From a checkpoint of a small image super-resolution model: 1.53M parameters, activation leaky_relu.
Rows from block 2, named by matrix and row number. Rows with one number belong to one channel. Each number is 128 + 32 x the weight over its row's rms, rounded and kept within 0 to 255. All counts start at 0. After the name is the row's rms in percent of the matrix's.
# convs0: first 3x3 conv (model.mid.0.convs.0.weight, 128x128x3x3), inputs 120-127, a 3x3 kernel for each
# convs1: second 3x3 conv (model.mid.0.convs.1.weight, 128x128x3x3, transposed), outputs 120-127, a 3x3 kernel for each
convs0.70 101 [108  93 116 149 128 118 125 188  95 150 130 128 122 161  77  89 128  92 139 176  71 120 114 147  89 114 132  98 139 135  74 184  72 100 162 129 107 133  53 126 117 210 112 125  85 115 149 160 108 141 153 174 137 109  97 128 119 135 126 111  93 157 166  92 121  78 102 138  81  93 137 176]
convs0.71 100 [133 177 106 139 133 171 182 139  95 123 153  81 103  62 154  86 137 166 129 162  83 183 170 124 122 138 111 150 100 141 151  91 183 152 183 116 150 137 198 116 102 159 109 116 119 121 145 146 182 130 136 172  75 150 140 126  82 150 121  86 101 104  68 156 135 107 106 135 138  56 115 155]
convs0.72 097 [126 126 178 101 140 121 153 128 119 118 133 105 108 157 114 111 139  93 145  74  71 136 159 106 165 121  57 147 137  82 147  90  98 103 119 135 129 126 137  92 148  93 157  52 136 112 117 189 159  94 180 106 115 101 126 155 158 126 130 148 159  55 136 135 141 123 150  94 166 110 121  77]
convs0.73 101 [127 169  66 175 129  71 101 127  57 140  86 146  73 155 142  83 143 115 127 147 125 134 154  73 135 131  93 145  88 146 116  74 113  79  45 123  99 133 159 161 179 114 104  96 126 122 112  80  89 170 104 145 139  61  89 110 113 207 105  90 127  70  95 169 147 177 161 169  81 116 139 143]
convs0.74 100 [179 154 158 114 154 112 143  72 153 123 164 134 139  31 126  52 143 189 213  93 151 112 129 103 102  57 162  62 127  92 155 120 127 174  85 133 150 125 104 103  88 167 114 166  83 125 131 126 104 134 133 102 161 162 158 131 135 142 165 100 114  96  86 111 148 120  83  95 150 136 155 104]
convs0.75 097 [100 199 126 123 123  95  83 108 160 141  91 142  87 115 152  91  48 150 147  86  92  72 120 164 136 108 134 139 164 107 176  62 113 118 140 143 108 127 161 115 142 146 151 133 124 119 125 100 135 130 121 118 140 120 126 183 107 143  88  91 137 152 100 105 123 176 163 163 114 110 120 159]
convs0.76 098 [130 135 103  85 161 125 114 163 134 114 144 168 170 166 120 182 111 149 169  73 126  80 131  94 144  92  74 181 131 117 154 137 130  93 125 176 131 194  79 141 143 126 141 143  88  80 112 132 153  60 155  86  40 131 126  81 156 131 120 190 144 127 109  84  87  98 117  60  72 120 137 104]
convs0.77 100 [137 128  69 100 112 116 131 122 167 116  98 139 122 164 169 114 148 151 163 114 187 121  79 116 159 149 117 146  59 141 128 122 150 112 128 111 114  76 128 134 145 135 133 126 132 156 149 102 106 166  58 129 161  92  92 166 123 158 141  12 110 147 107  87 107 119 174 135 129 177 147 111]
convs0.78 099 [ 90 136 119 106 108 127 101  84 123 158 122 152 109 143 121 131 163 154 101 113 164  93 132 114 209 134 150 158 137 144 141 142 153  96 138  99 138 190 107 154 201 140 115 173 104 139 155 101 117  79  99 105 106 154 130 124 130 174 123 112 109 108 154 119 153 108 136 127 121 133 134 107]
convs0.79 097 [115 145 138 138 110  54 167 107 119 160 116  94 160  75 154 148  78 179 149 147 127 175  73 125  63  73 176  82 168 121 164 126 126 117  78 115 105 166  75 137 129 109 127 121 106  85 189 147 142 188 155 177 141 132 145  81 137 112  70 110 101 139 110 160 148 132  93 146 145 142 107 118]
convs0.80 106 [119  67 139 145 156 157  84 113 134 153 108  52  93 138 119 108 119 159 146  34 130 175 121 113 191 115  99  94 187  98 111 107 133  94 139  93  96 132 128  86 119  74  89 187 100 161 180 169 138  97 146  97 109 180 124 103 110 117  95 164 149 116 176 106 116 108  90 123 116 163 112 102]
convs0.81 098 [ 98 151  80 202 165  77 136 168 149 128 136  77 175 145 142 167  93  92 121 107 136  38 149 140 124 148 130 108 119 134 120  70 100 120  73 125 145 108 161  63 143 168  86 110 153 117 123  92 135 183 158 153 182 122 144 156 143 125 127  91  92 150  73 100 170 164 168  87 128 155  93 168]
convs0.82 103 [157 124 157 156 191 135 149 118  98 102 144 152  78 140  86 107 100 123 126 103 132 173  73 102 116 162 157 104 103 127  95 120 123  88 127 128 146 124 116 118 159 123 161 123 110 100  98 160  98 148 127 120 119 104 156 111 131 126 109 107 107 143 158 152 166 114 142 133  98 168 157 120]
convs0.83 099 [194 102 116 126 140 149 156 129  95  77 111 209 150 154 123 140  83  85 126 140  67 127 108 132 123 145 164 119 178 137 143  94 148 139 130 126 126 145 163 125 120  85 156 129 119 146 118 138 115 147 130 141 104 106 131 131 154  87 128 139 145 119 168 105  63 133  89 154 111 158  86 104]
convs0.84 098 [140 113 153 121  89  94 110 137 154  55 127 183 152 140 122  90 145  91 136 118  96 132 113  78 148 166 152 153  97 149 148 129 133  62 182 102 140 158 150 149 119 113 101 142 175 149  75 168 127 157 131  99 125 109  81 149 143 103 155  74 136 179 168 119 139 149  61 123 140 144 187  30]
convs0.85 099 [102  98 140 115  69 142 158 135 147  94 171 111 133 152 150 184 158  78 161 162 101  94 130 127  96  61 105 182 150  78  79 110 110 160 128 122 139 161 131 141  46  96 139  90 100  87 222 129 107 153 103 146 144  90 106 168  88  84  75 137 152 125 185  95 114  81 125 197 142 111 149 117]
convs0.86 099 [144 139 139 209  71 164 131 107 165 152  84  76 113 112 137 124 146 176 145  99 145  85 122 139  88  89 167 124 160 114  65 118 152 109  70  96 161 194  74 206 165 114  91 147 103  77 172 129 148 121 173 133 132 166 174 135  91 142 180 117 147 157  89  91  90 101 115 129 111  95 119 118]
convs0.87 103 [144 188 143 118 147 183 152 171 127  98 104 133 107 138 104 108 117  99 175 144 169 127 154 109 122 189 104 142 166  87 107 125 155 118  84  83 114 112 171  85 138 165 118  89  95  91 135 140 138  83 125 117 125 156  76 163 107 152 159 157 107 127 120 141 138 146 136  51 138 136 148  50]
convs0.88 100 [146 170  95 156 180 208 104  31 100 139 146 125 166 115  70  91 163 161 126 139 100 123 134 154  81 132 161 158 132 138 166 180 164 196 124 152  79 114 110 166  98  82 121 148 136 169 105  69 129 121 148 128 147 130  77 155 135 102 146 151  96  92 111 133 119 110  93 161 178 131 187  63]
convs0.89 100 [156  95 131 117 221 183 119 118  75  87 133 126 124 160 147  96 195 143 119 133 103 159 109 119  92 178 113 120 168 115 117  93 112  90 145  92 179  92 122  93 103 175 129  78 153 139 185 163 106 112 126 149 137 111 168 136  80  74 113 171  85 137 133 121 128 118 100 125 150 106 153  93]
convs0.90 102 [150 128  79 206 119 139  96 160 122 144 134  78 133 186 151 162 116 132 122  94 215 144 107  87  97 133 135 115 107 127 156 105 104 119  94 163 141  93  73  90 111  99  93 106 126  93 117  86  86 119 100 159 105 123 134 129 146 167 125 162 123 152 136 132 164 136 121 180 123  84 118 121]
convs0.91 101 [ 76 132 101 116 132 122  87 119 119 136  48 108 181 182 116 104  70 148 172 109 127 137 203 106 129 113  89 125 137 165 168 111 125 146 162 103 137 144 104 116 166 134 161 142  88 151 112 194 138 104  96  51 107  90 117 125 126 170 115  76 154  93 141 112 207 170 104 160 136 118 169  96]
convs0.92 103 [119 120 126 108 149 159 123 104 122 118  45 123 169 140 165  79 161 141  95 182  66 121 131 125 153 153 157  87 100 157 104 119 138 103 119  89 141 144  94 187 173 137 117 125 108 143  96 157 169 122 164 149 121 101 185 131 109 123 136 143 181 199 101  81 143 124 170 156 129 165 128 142]
convs0.93 098 [ 98  87  90 154 165 205 118 170 143 153 169  81 104 141 156  99 123 126 119 104 104 120 194 112 112 150 158 203 130 190 162 105 135 142  73 123 131 140 127 139 166 171 138 131 166  99 156 118 163 165 142  92 142 138  50 127 124  87 100 146 121 109 193 106 155 132 135 118  88 164 186  70]
convs0.94 102 [133 118 136 109 132 156 140 107 124 119 114  86 105  81 151 175 136 187 127  66 157  98 179 117 108 149 100  86 194  69  85  79 151 106 137 117  91 154 124 106 136 149 111  90 154 126 123 156  67 114 171  88 115  41 153 144  87  84 150 111 129 158  48  95 109 121 147 173  35 138 132 174]
convs0.95 099 [140 211 110  73  94 152 157 132 150 160  90 177 121 133 122 110 106 154 166 114 140  96 113 103 116 143 162 119 152 156 110  92 126 110 129 139  81 148 111  76 130 121  89 117 111 135  98 152 111 124 111 166 126 115 152 142 123 180  70 122 105 150 107 136 141 113 154 114 103 131 190 106]
convs0.96 104 [111 117 167 121 140 211 167 117 104 116 162 129 188  70 197 141 209 134 175 192  97 107  95 130 108 162 178 116 128 142 192 122 163 179 143 111 108 120 147  98  79 197 127 117 144 131 104 150 114 146 152 162 113 122 125  81 102  70 115 152  75 138  92 101 139 130 187 145 149 215 124 111]
convs0.97 101 [ 83 124 135 115  79 155 159 104 133  97 108 114 138 133 124  69 105 102 178 148 148 172  88  99 106 118 126 169 156 140 106 110 120  84 151 123 157 144  99 135 126 153 142 108 120 158 111  70 141 140 140 136 100 116 112 136 109  89 107 103 184 110 146 152 156 113 103 112 164 128 137 104]
convs0.98 101 [169 136 118 125  66 161  83 159 194 156 134 105 131 157  99 157 191 142 207 124 106  63 113  99 104 169 118 111 129 133 154 114 142 115 112 108 121 180 127  97  95 139 139 119 191 145 130 116 135  73  70  77 150 117 176 112 108  87 102 108  96 135 153 199 157 122 196 113 129 124 108 132]
convs0.99 098 [114 139 123 116  86 134 106 145 166 174 133 119 148 113 103 125 151 140 131 157  90 144 132 109 156 118 131 134  88 123 134 170  68 121 136 141 103 136 124 177 107 142 176 134 119 127 156  79 134  85 117 132  96 127 122 104 110 125 138 121 125  80 101 140 143 113 128 113 121 105 177 151]
convs0.100 101 [124 133 128 111 111 135  96 120 158 139 143  81  40 128  79 157 180 196  83 133 121 155 152 190 154 128  77 103 143 137 165 126 104 138  88 163 126 113  75 142  81 100 140  57  73 104 120 107 116 119 109  53  75 114 131  82  99 142 106 115 125 145 151 207 137 168 134 102 154  58 135 163]
convs0.101 098 [ 77  96 117  92 140 205 140 148 153 135 167 117  96 121  89 146 127 209  91 128 145 153 154  96 174  93 118 147 154 197 138 177 113  89 155 171 128 138 163 128 108 122  75 149 109 167  83 124 148 127 143 152 163 118 103 120 125 128 240 106  49 130  85  41 139 106 175 173  84 131  95 163]
convs0.102 096 [193  62 107 115 112 161 147 127 146 101  94  97 169 130 119  69 185 118 117 116 144 138 167 144 140 150 151  56 153 124 164  97 104 177 120 109 174 158 144  92 140  91 114 102 126 126 134 115 132 132 153 122 159 169 131 134 157 114 111 138  89 141 144  78  80 153  95 130 143 105 142 121]
convs0.103 099 [111 109 182  84 147 157 140 100  58 155  63 196 211  71 179 129 129 135 114 134 125 172 185 119 130 102 167 127 150 143 107 138 203 118 126 118 138 111  85 122 113 139 152 147 134 143  77 135 133 106 105 144  91  96 173 103 160 211  72  87  95 175 102 121  98 108 113 120 101  94  87 102]
convs0.104 104 [110 170 142  97 154 134 143 117 148 152 182  98  80 133 108 127 148 103 171 141 120 147 179 160 138 144 104 139 126  98  95 108 157 103 173 101 157 133 100 133 125 105 140 163 145 111 131 115  70 125 146 116 115  86  74  50 156 102 109 138  32 132 130 118 111 143 114 107 104 117 172  78]
convs0.105 100 [167 158  79 140 102 213 193 156 165 115  17 103  92 113 153 156  86 160  84 151 176 117 114 118 170 157 158 134 163  99 158  71 122 132 202 103 102 102 144 180  91 132 133 128  99 106  73  98  95 104 133 118 128 136 106 103 152 124 173 157 139  86 129 157 164 123 143 138 170 143 101 118]
convs0.106 098 [100  96 139 176  75 149 166  97 144  85 156 115 130 150 128  90 177 135 159 160 159 133 163 142  87 121 103 137 145 139  93  95 121  97 134 140 126 127 154 168 103 190 130  86 139 120 106 179 134 119 126 121 133 101 143 147 129  67 185 140 137 104 161 113 137 170  91 124 105 184 151  97]
convs0.107 098 [ 59 148 156 123 115 154 107 116 140  87 141 129 164 142 166 129  84 118 115 101 109  73  77 126 113 157  96 129 143  79 132 102 175 130 135 174 164 106 139  79 207  94 119 189  84 120  79  77  69 136 137 116 146 113 128 112 127 109 146  90 105 194 166 110 137 119 126 115 144 123  89 140]
convs0.108 101 [ 73  80 156  42 124 124  71 162 171 125 124 117 117 102 177 223 134 127 115 147 183 175 139 130 167 215 117  53 166 176 159 103  66 176  59 179 118 106 219 126 116 146  99 143 156 158 168 230 153 120 137  98 182 103 132 128 114 146 123 172 146 152 145 141  40 144  86  85  89 125 160  48]
convs0.109 099 [138  88 101  98 191 148 144 137 174 137 146 147 120 146 185 157 104 135 139 132 124 120 116 127 178 152 141 102 171 162 104 113 125 107 168 166 128 139 174 130 184 129 154 168 130 187  97 175 121 127  67  98 136  67 121 125 102  95 166 133 148 139  76  76 134 102  44 151  91  73 143 115]
convs0.110 101 [129 159 107 127 120 120 116 197 156 192 103 131 166  98 104 130 108 102 154 144 192 121 135 111 131 113 167 116 116 188  80 139  84 168 211  92 123 153 168 112 141  81 111 153 115 159 108 140 116 118 145 123 106 111  84 138 186 146  83 114 209 183 137 140 103 174 139 147 108 130 148 110]
convs0.111 100 [ 88 153 110 137 121 147 121 141 149 168 181 165 115 138 116 135  39 168  80 123 104 173 106  71 126 169 120 190 129 134 129 151  79  21 129 141 130 146 131 171 162 133  65 173 132 124  63 117 113 136 113 151 130 164  97 104 173 100 114 133 151 137  96 130 164 114 122 137  91 115 114 105]
convs0.112 101 [ 65  91 104 122 111  64 163 108 111 146 176  93 141 161 178  86  97 152 132 123  52 123  75 127 119 124  89 104 121 127 125 181 137  76 192 134  78  76 103 143 172 122 152 143 130 139 167 119 141 151 155 151 107  93 158 138 129 118 132 133  90 122  83 155 142 119 118  86 153 106 201 142]
convs0.113 101 [166  89 125 184 141 126 100 147 115 154 162 173  95 148  83  54  75 134  87 125 157 137  98 135 127  96 126  78 156 124 144 108 100 128 118 146 136 121 118 128 151 102 131 143  61  83 132  91 119 165 124 211 131  99  71 155 129 141 109 139 158 121 165 119 136 199 122 123 184 124 131 106]
convs0.114 101 [ 80 164 114 155 116 142 120 168  71 103 101 103 113 132 151 127 123 102 153 111  73 185 126 149 139 159 122 139  73  87 165 126 140 165 146  94 134 172 108 110 128 103 129  51 120 140 102 157 160 160 117  85 115 115 132 135 193 167 186 106 121 138 144 121 123  62 171 105 143  70  76 126]
convs0.115 105 [151 113  85 118 132 142 165 108 164 152 139 147 132 167 128 128 160 126 176  77 152 141 149 140 131 129 148  97 146 109 130 108 102 147 129 137 158  40 180 127 172  91 100 112 146  84 183 169 165  93 128 132 105 111 101 119 161 132 163 138 114 106 109  71 112  95 147 109 160  85 123 183]
convs0.116 099 [167 108 135  95 168 165 187  78 151 137 101 172 138 124 125 120 104 117  81 161 157  56 166 121 171 135 138  72 122 130  91 144  87 113 147 105  46 164 116 122 105 135 139 134 146  96 142 155  86  68 119  68 114  95 121 199 201 120 168 133 172 126 152 148 134 112 117 105 106 174 146  77]
convs1.70 100 [ 93 117 141 220 151 169  90 172 109 111 147 125   0 131 138  99 129 188 124  55 152 162 121 144 170 110  75  97 177 161 124 133 133 150  73 122  71 118 135 190  92 179 131 149 141 114 145 129 136  62 162 166 147 105 140 103  97 106 145 153 182 129 111 112 150 114 169 125 161  83 159  74]
convs1.71 099 [148  74 166  96  89  37 134 181 113 101 131  79 101 127 136  46 201 139  99  57 112  69 158 130  78 122 124 161  84 137 191  82  93  65 157 148  70 111 154 102 126 102  94 109  83 154  98 185 132 188 176  73 207 143 146 111 164 149  77 132 137 105  79  97 174 162 123 109 103 151 114 133]
convs1.72 098 [153 138 125 122  99 133 140 143 107 101 129  98  56  90  73  96  97 146 140 141  86 162 196 145 145 147 103 153 166 169 155 224  80 109 112 139 105 141 133 125 161 142 193 140 148 144 164 140 143 189  66 102 124  71 144 122 163 197 104 149 166 113 168  86 199 147 162 161  91  89 108 176]
convs1.73 101 [ 97 107 148 134  31  98 114 115 158 175 126 116 106  70  88 148 112 134 132 164 113 109 104 138 124  78 123 113 108  99  99 141  84 118 171 109 170 149 110 165 140 142 170 168  81 115 118 133 123  94 140 119 158  93 170 117 106 102  97 186  75 161 104 161 134 141 121 155 147 156 114 177]
convs1.74 102 [ 89 146 126 136 115 148  89 167 153 109 126 127 131  97 102 133 118 140  58 148 138 107  77 190 127 140  99 169 157 142 159 133 126 137 145 118  92  82 149 141 104 167 155 112 166 139 119  80  84 120 119 137  77 185 106 162 126 107 107 139 120  83  87 154 134 166 131 125 133 138  54 176]
convs1.75 099 [105 121 193 133  71  71  99 118 155 167  73  79 143 149 125 146 138 111 214 127 106 122 111 149 167  85 126 153 101 141 138 130 151 143  86 130 131 138 150 167 141 141 135 144 124 128 191 128  85 115 164 105 157  85  95 130  83 157 117 177 124 153  97 155 135 151 184 117 126 153 157  70]
convs1.76 101 [ 91  77 132 135 102  83 137 139 114 115 161 132 121 125 149 138 114 156 149 158 100 159 106 133 117 133 179 115 107 162 179 125 151 127 148 112 173 115 168 133  94  84  98 169  98 150  68 149 111 158 143 151  91 148 100 120 148 135 112 147 126 162 136 123 126  89 121 188 130 161 105 188]
convs1.77 099 [130 133 117 139 109 110 133  84 163 120 118  63 111 131 161 103 117 117 150 137 189 129 150 154 131 161 123 115 112 117 108 138 152 125 142  77 169 112 106 153 132 135  89 119 130 123 127  90 122 142 175 134 122 129 109 100 171  97  90 163 125 105 180  60 121 125 188 139  46 152  94 114]
convs1.78 103 [ 77 104 171 157 120 187 105 135 159  78 133 120  91 159 107 120 111 121 125 155 126 132 137 150 168 133 174 111 165 106 173 156 161 134 115 126 154 119 103 157 124 168 130 106 151 173 130  74  76 129 183 192  97 128 103 106 109 102 131 143 168 191 112 136  90 160 113 169 171  80 139  81]
convs1.79 097 [ 97  89  94 111 145  97 122 139 155 150 127 141 126  86 164 111 175 187 136 118 154 134 169 134 103 156 169 101 155  74  93 152 107 114  83 162 134 131 116 166 100 106 147 108  97 135 119 132 103 154 128 146 120 112 166 117 114 141  99 114 132 167 119 147 190 107 116 117 123 101 105 120]
convs1.80 098 [ 98 134 166 151 147  93 117  93 119 174 169 112  96 126 145 174 157 135  84 136 114  62 134 109 135  87 133 106 123 112 134 103 145 106 147 141 143 163  98 188 224 115  96 169 146 106 178 148 236 157 169 164 140  96 114 125 171 166 101 160 113 181  96 141 124 109 143 178 142 138 122 128]
convs1.81 099 [115 158  97 112 162 129  97 136 107  89 118 134 167 164  60 141 192 192  97 124 139 103  93 230  86 123 106  80  69 105 131 102  89 130 137 113  99 189  99 127  98 123 104 123 165 149 131 158 160 161 178  94  72 159 108 146  77  91  76 105 138 146 110 100 117 130 141 156 151 139  63 173]
convs1.82 098 [188 169 116  96  89 138 140 167  78 168 118 133 181 179 123 117 119  92 125 160 159 160 184 142 100 110 127  69  84  84 143 132 173  76 176 146 123 182 119  77 179 112 171 101 137  83 100 142  90 140 125 139 168 141  71 157 190 197 130 137 151 163  98 104 135  79 111 158 142 120 125 111]
convs1.83 101 [ 38 105 136  98 109 193 147 124 126 124 134 145  84 157 163 161  81 139  69 112 134 173  72 122 151 145 153 150 103  81 169 128 137 145 189 108 130 147  79 137 137 103 136 104 139  76 157 104 165  82  81 157 162  91 169 106 123 104 107 184 119 198 162 131 137 148 117 126 127 107 150 127]
convs1.84 101 [130 136 141  91 118  95 183 116 141 125  93 110 104 192 184 139 182 158 195 167 201 166 110 150  93 123 112 102 150 169 152 199 136 157 177 129 126 122 162 172 137 145 131  96 109 157 122 111 142 160 122 158 119 134  79 104 123 115 153 162 158 150 157 161 115 155 110 129  89 140 183 140]
convs1.85 099 [145 126  80 165 167 162 196 135 112  50 148 122 142 125 115 166  80 161 123  91 162 130 137 183 202 172 156 139 154  98 139 143 102 137 104 120 132 107 129  91 139  49 126 143 157 179 119 144 112  63 156 121 149 114 119 128 163 175 127 140 119 188  72  97 146  81 116 161 133  89 105 119]
convs1.86 098 [ 69 114 111 172 164 109 101 136 113 232  94  85  99 112 179 150 161 150  82  88 112  98 135 189 186 105 125 150 165  98 106 145  50  77 110 117 166 117  89 143  86 166 119 134 127  78 118 113 161 141  95  51 107 113 123 176 103  42 154  94 164 207 129 150  93  98  82 134 149 173 152 135]
convs1.87 099 [122 113 156 141 169 166 125 156  85 139  91  60 133 112 130 153 114 196 147  92 147 155 201 134 103 106 139  63 201 148 101 141 103 182 130  52 126 100 168 100 121  90 146 133  82 163 125 116 141 155  88 121 145 198  92 120 174 104 115 103 175 134 116 117 131 143 106 162 118 156 119 126]
convs1.88 105 [134 130  85 150  97 136 118  99 110 195 200 129  82 152 128  97 136 155 124  87 203 104 165 126 184 146 148 138 102 107 151 133  72 137  62 116 173 132 128 180 125  84 117 120  85 120 123 129 164 154 156 142 152 145 167  96 121 192 149 207 139 160 136  99 117 110  89 166 163 133 181 107]
convs1.89 100 [106 171 108 142 138 107 187 110  78 142  68 115 142 116 210 123 132 125  91 175  81 101 162 136 116 148 182 147  82  97 104 102  60 154  99 153 148  94  95 135 109 125 138 130 114 144 143 109 137 140  95 136 139 122 104 105 102 120 168 128 136 125 150 157 120 166 148 104 182  85 141 125]
convs1.90 100 [151  92 123 150 135 189 123 131  91 175 168  94 162 132 151 125 130  80  99 122 145 167 103  83 144 120 100 145 135  96 117 128 171 108  92  85 126 154 120 127 132 176 134  96 143 157 112 177 179 156 155 104 180  85 167 168 183 123  78 154 170  91 144 100 119 146 111 141 119 119 121 134]
convs1.91 103 [142 159  87  64  87 131 101 144 122 127 157 189 152  83 132 121 151 193  81 220  90 140 159 149  41 162 207 120 156 173 137 144 166 102 141 117 130 114  97 107 141  92 102 144 107 152 124  97 130 101 133 137 108 134 193 204 100 168 126  83 168  83 143 148 143 103 148 125 136 120 139 120]
convs1.92 092 [125 105 148 167  95 124  96 187 144  96 117 125 140 179 116 133 127  97  91  93 116 157 113 126 133 166 118  91 178 141 127 160 159 108 172 149 104 140  70 140  72 107 104 159  72 117 176 120  73 104  87 152 145 146 148 100 110 113  78  93 144 144 144 101  96 123 135 150 100 124 104 174]
convs1.93 097 [130 171 113 135 166 159 117 141 122 162 119 109 157 129  80 170  67 136 141  92  94 186 137  83 144  96 119 149 169  66 132 136 137  92 139 165  52 182 177  80 110  98 147 134  95 124 166 138  96  89 131 112 156 135 103 139 104 131  92 100  63  77  69 151 138  80 117  72 134 147  77 148]
convs1.94 094 [108 119 124 182 149  90 116 143 182 116 112 115 124 114 102 163  92 146 172 137  83 160 133 108 121  85 163 146 165 220 166 111 122 191 161 131 145 131 146 197 158 103 139 122 153 121 124 143 134 147 120 139  96 136 131  95 183  78  62 186 158 167 147 113 126 164 126 106 102 221 128 137]
convs1.95 099 [139 136 108  80 206 177 146 153  85 110 109 174 136 129 210  83 115  95 123 104 123  95 157  96 131 170 201 107 143  68 117 156 102 178 151 126  89 101 180 165 171  92 130 105 119 123 162 135 182 100 136 121 125 152 175  81  75 124 106 117 143 121 161 108 147 160 168 145 161  92 145  94]
convs1.96 102 [109 150 109 116 119 101 118 116 112 162 120 119  77 149 211 115  90 120 112 132  93 113 144  88  96 143 122 113  86 148  89 134  86 109 139 135 157 119 148 157 114 119 165  41 103  87 141 163 132 183 112  57 114 149 109 160 125 151  49 110  95  65 155 104 179 161 101 156 131 102  91 128]
convs1.97 099 [155 104 161 152  63 132 109 146 108 117 120 208 172 125 138 128 104 156 123  97 156 118 191 108 122 125 172  91  85 120 161  77 114 147 108 161 109 145 106 130  87 148 168  74 153 123 129 131 171  98 112 141  74  31 174  94 132 163 140 169 163 114 130 175 148  93 153 118 172 107 163 125]
convs1.98 103 [187 136 167 155  86 128 172 164 161 163 167 158 140 110 156 141 126 137 149 155 134 146 140 126 168 101  78 167 133 129 155  92 178 131  73 140 125 133 144  96  78 132 164 121 100 170  70 102 117 121 151 184 157 141 142 105 123 121 156 143 117 162 176 147  94 109 165 140 178 136 149 130]
convs1.99 103 [187 130 151 210 166 145 124  97 119 113 143  87 134 115  65 136  72 125 143 152 123 109 163 125  95 199 111 108 142  42 147 150 105 157 151 123 133 161 136 110 168 122 180 113 142 133 148 102 114 255 115  26 113 117 107 127 140 144  84 102 141  59 170 156 175  89  40 112 170 116 157 153]
convs1.100 103 [ 71 159 124  67 142 160 124 118  58 173 140  89 112 106 119 136 162 191 144 144 129 124 138 147 131  88  93 106  91 164 154 130 115 184 139 164 145 139  60 120  87 140 168 104 162 142 123 139 131 144 109 151 160 139 122 121  88 186  96  77 103  67 135 143 105 115 113 133 173 143 145 100]
convs1.101 101 [150 147  63 112 129  83 171 174 176 148 179 115 127 103 105 129 110  75 144 148  81  65  97  99  98 121 157 178 132  91 152 165  88 143  92  84 106 114 133 169 118 144  78 154 141 152 191 165 123 130 139 161 106  83 146 160 180 222 152 131 161 149 170 114 120  76 139 150 132 157 130  60]
convs1.102 099 [117 174 155 100 148 152 163 128 141 156  61 152 111 137 165 132  90 127  89 137 224 121 107 124 141 131 197 134 154 148 103  70 155  85 113 134 111 149  99 154 126 157 140 140 128 130 119 121 157 133 120 148 107 102 142 155  69 115  85 133 110 158  61 103 147 119 179 162 135 134  99 120]
convs1.103 100 [137 103  99 127  90 103 132 137 100 119 109 195 122 143 113 143 177 100 134 110 145 160 113  73 112 170 143 103 142 154 102  96 136 104  96 113  80 116 205  93 129 129  79 112 204 141 128 103  68 146 121 168 154 110 100 176 158 103 119 159 183 207 124  91 135 169  40 142 112 146  86 162]
convs1.104 101 [114 130 164  99 183 185 149 141 105 164 144 148 130 144  95  78 145 106 109 121 137 151 121 121 168 146 124 117 167 148 116 122  31 178 125 129 127 136 163 102 151 108 164  84 147 158  80  66 142 148 137  96 118  95 114 130  91 110 101 162 156 131 131 118  95  93 136 151 171 143 158 111]
convs1.105 101 [162 136 196 146 128 154 118 154 162 124 119 170 115 106 139 118 101  69 123 113  68  90 154  89 144  79 155 181 169  89 158 173 122  36 163 131 150 110 104 117 148 131 144 141 104 151 127 107 110 133 150 108 133 140 158 104 134  96 108 140 155 113 156 100 118 128 163 110 128 167 106 101]
convs1.106 100 [105 142 150 127 148 127 106 124 171 163 118 136  52 127 149 136 126 111 105 163 133 102  60 111 122  90  73  98 155 182  96 190 122 124 147 105 124 130 172 163 119  93 142 103 139 175 115  90 137 132 111 170  85  94 108 163 132 112 129 116 132 109 107 186 110  92 107  70 129 159 100  96]
convs1.107 100 [102 132 136 131 145 153 129 126  99  56 130 105 106 158 177 102  89 142 164 156  93 147 124 139 142 105 120 168  68 101  93 153 111 115 116 140 143 101  79 101  84 148  47  75 140 108 112 102 166 146 124 163 187 144 124 159 163 102 126  85 140 148 154 162 122 114 131 132 145 162  93 110]
convs1.108 099 [ 95 127 124  77 153  63 137 127  99  82 106 186 101 118  92 111 147 148 100  81 119 166 167 160 120 151 170 112  83 118  88 129 123 136 164 117 141 103 140 132 154 144 135 175 102 146 153 126 128  89 152 109 125 142 129 149 147 119 143 117 188 140 153 143  85 131 133 122 171 210  86 159]
convs1.109 100 [180 165 159 109 105 110  75  99 164 189 134 186 108 178  77 172 137 154 142 184 150  38 127 148 175 155  94 182 188 139 148  98 119 153 100  88  64 156 130 121  49 151 113 113  89 141  99 140  52 141 103 111 164  86  79 131 150  98 126  73 122 144 126 138 123 107  64  94 174 132 159 116]
convs1.110 100 [151 161 133 175  67 115 217 188 107 100 149 127 180  71 121 170 114 146 133 121  97 101 187 151 130 152 140 129 161 148 133 129  65 129  92  65 116 145 112 112 138 122  79 117 138 166 154  84 117  69 164 136 108  97 101  86  97 132  98 128 121 139 112 136 134 112 150  61 119 114 139  85]
convs1.111 100 [133 136 134 146 161 183 171 116 168 132 123  66 139  73 135 170 114 129 140 109 122 194 100 126 136  80 183 104 120 147 147 163 172 182 164 149 153 136 122 122 155 151 111 122 145 123  99 122 147  56 134  90 107 130 128 169 113 187 165 103 145  94 175 164 155 163 137 149 113 133 144 122]
convs1.112 101 [119 103  84  85 155  73 145 105 120 150 125 160 120 117 103  92 116 120 153 142  98 118 122 128  96 133 163 113 135 187  94  96 120  93 140  76 136 130 181 101 114  92 140  71 123 155  92 122  91 171 114 109 109 125 104 134  74 207 169 135 102  86 163 186 156 138 159 129 129 113 140 170]
convs1.113 100 [151 102 112  82  90 150  86  50  91 159  96 104 167 141 128 138 126 101 169 177 144 108 190 136  92 137 133  92 131 124 143 140  69 116  79 171 100 140 115  91 112  72 125 134 118  74 137 140 123 162 139 142 161 149 116 122 114 131 156 154 118 126 117 153 137 125 151 122 100 180 155 146]
convs1.114 098 [120 157  99 182  69  80 111 181 120 131 130 101 205 151 111 163 105  79 151 128 177 177  75 140 149 147 138 107 129 131 159 155 122  71  77 103 109 135  82 143 110 208 116 149 149 148 145 130  82  80 182 184 155  94  96 179 146  99 136  83 109 110 202 150  65 152 149 107 102  64 153  75]
convs1.115 099 [107 141  65 142 148 102 147 126 122  85 124 135 141 167 136 122 117 128 108 141 129 147 107 168 123 123 158 143 131 117 158 130 168 120  91 141 151  85 135 191 134  96  46  88 124 123 156 180 135 187 116 152  96 166  90 151 138  68 124 106 121 173 132 155 162 176 135 145 126 105 146 132]
convs1.116 101 [ 99 106  85 134 116 137 207 121 128 134 114 156 143 118  88 111 113  99  99 105 168 101 107 110  95 163 131 134 113  97 129 112 133 176 116 180 129 185 109  76 143 105 116  63 162 100 155  98 118 134 147 122 118  90 135 142 124 150 134 107 100 144  98  98 127 185 124 142 102  96 159 169]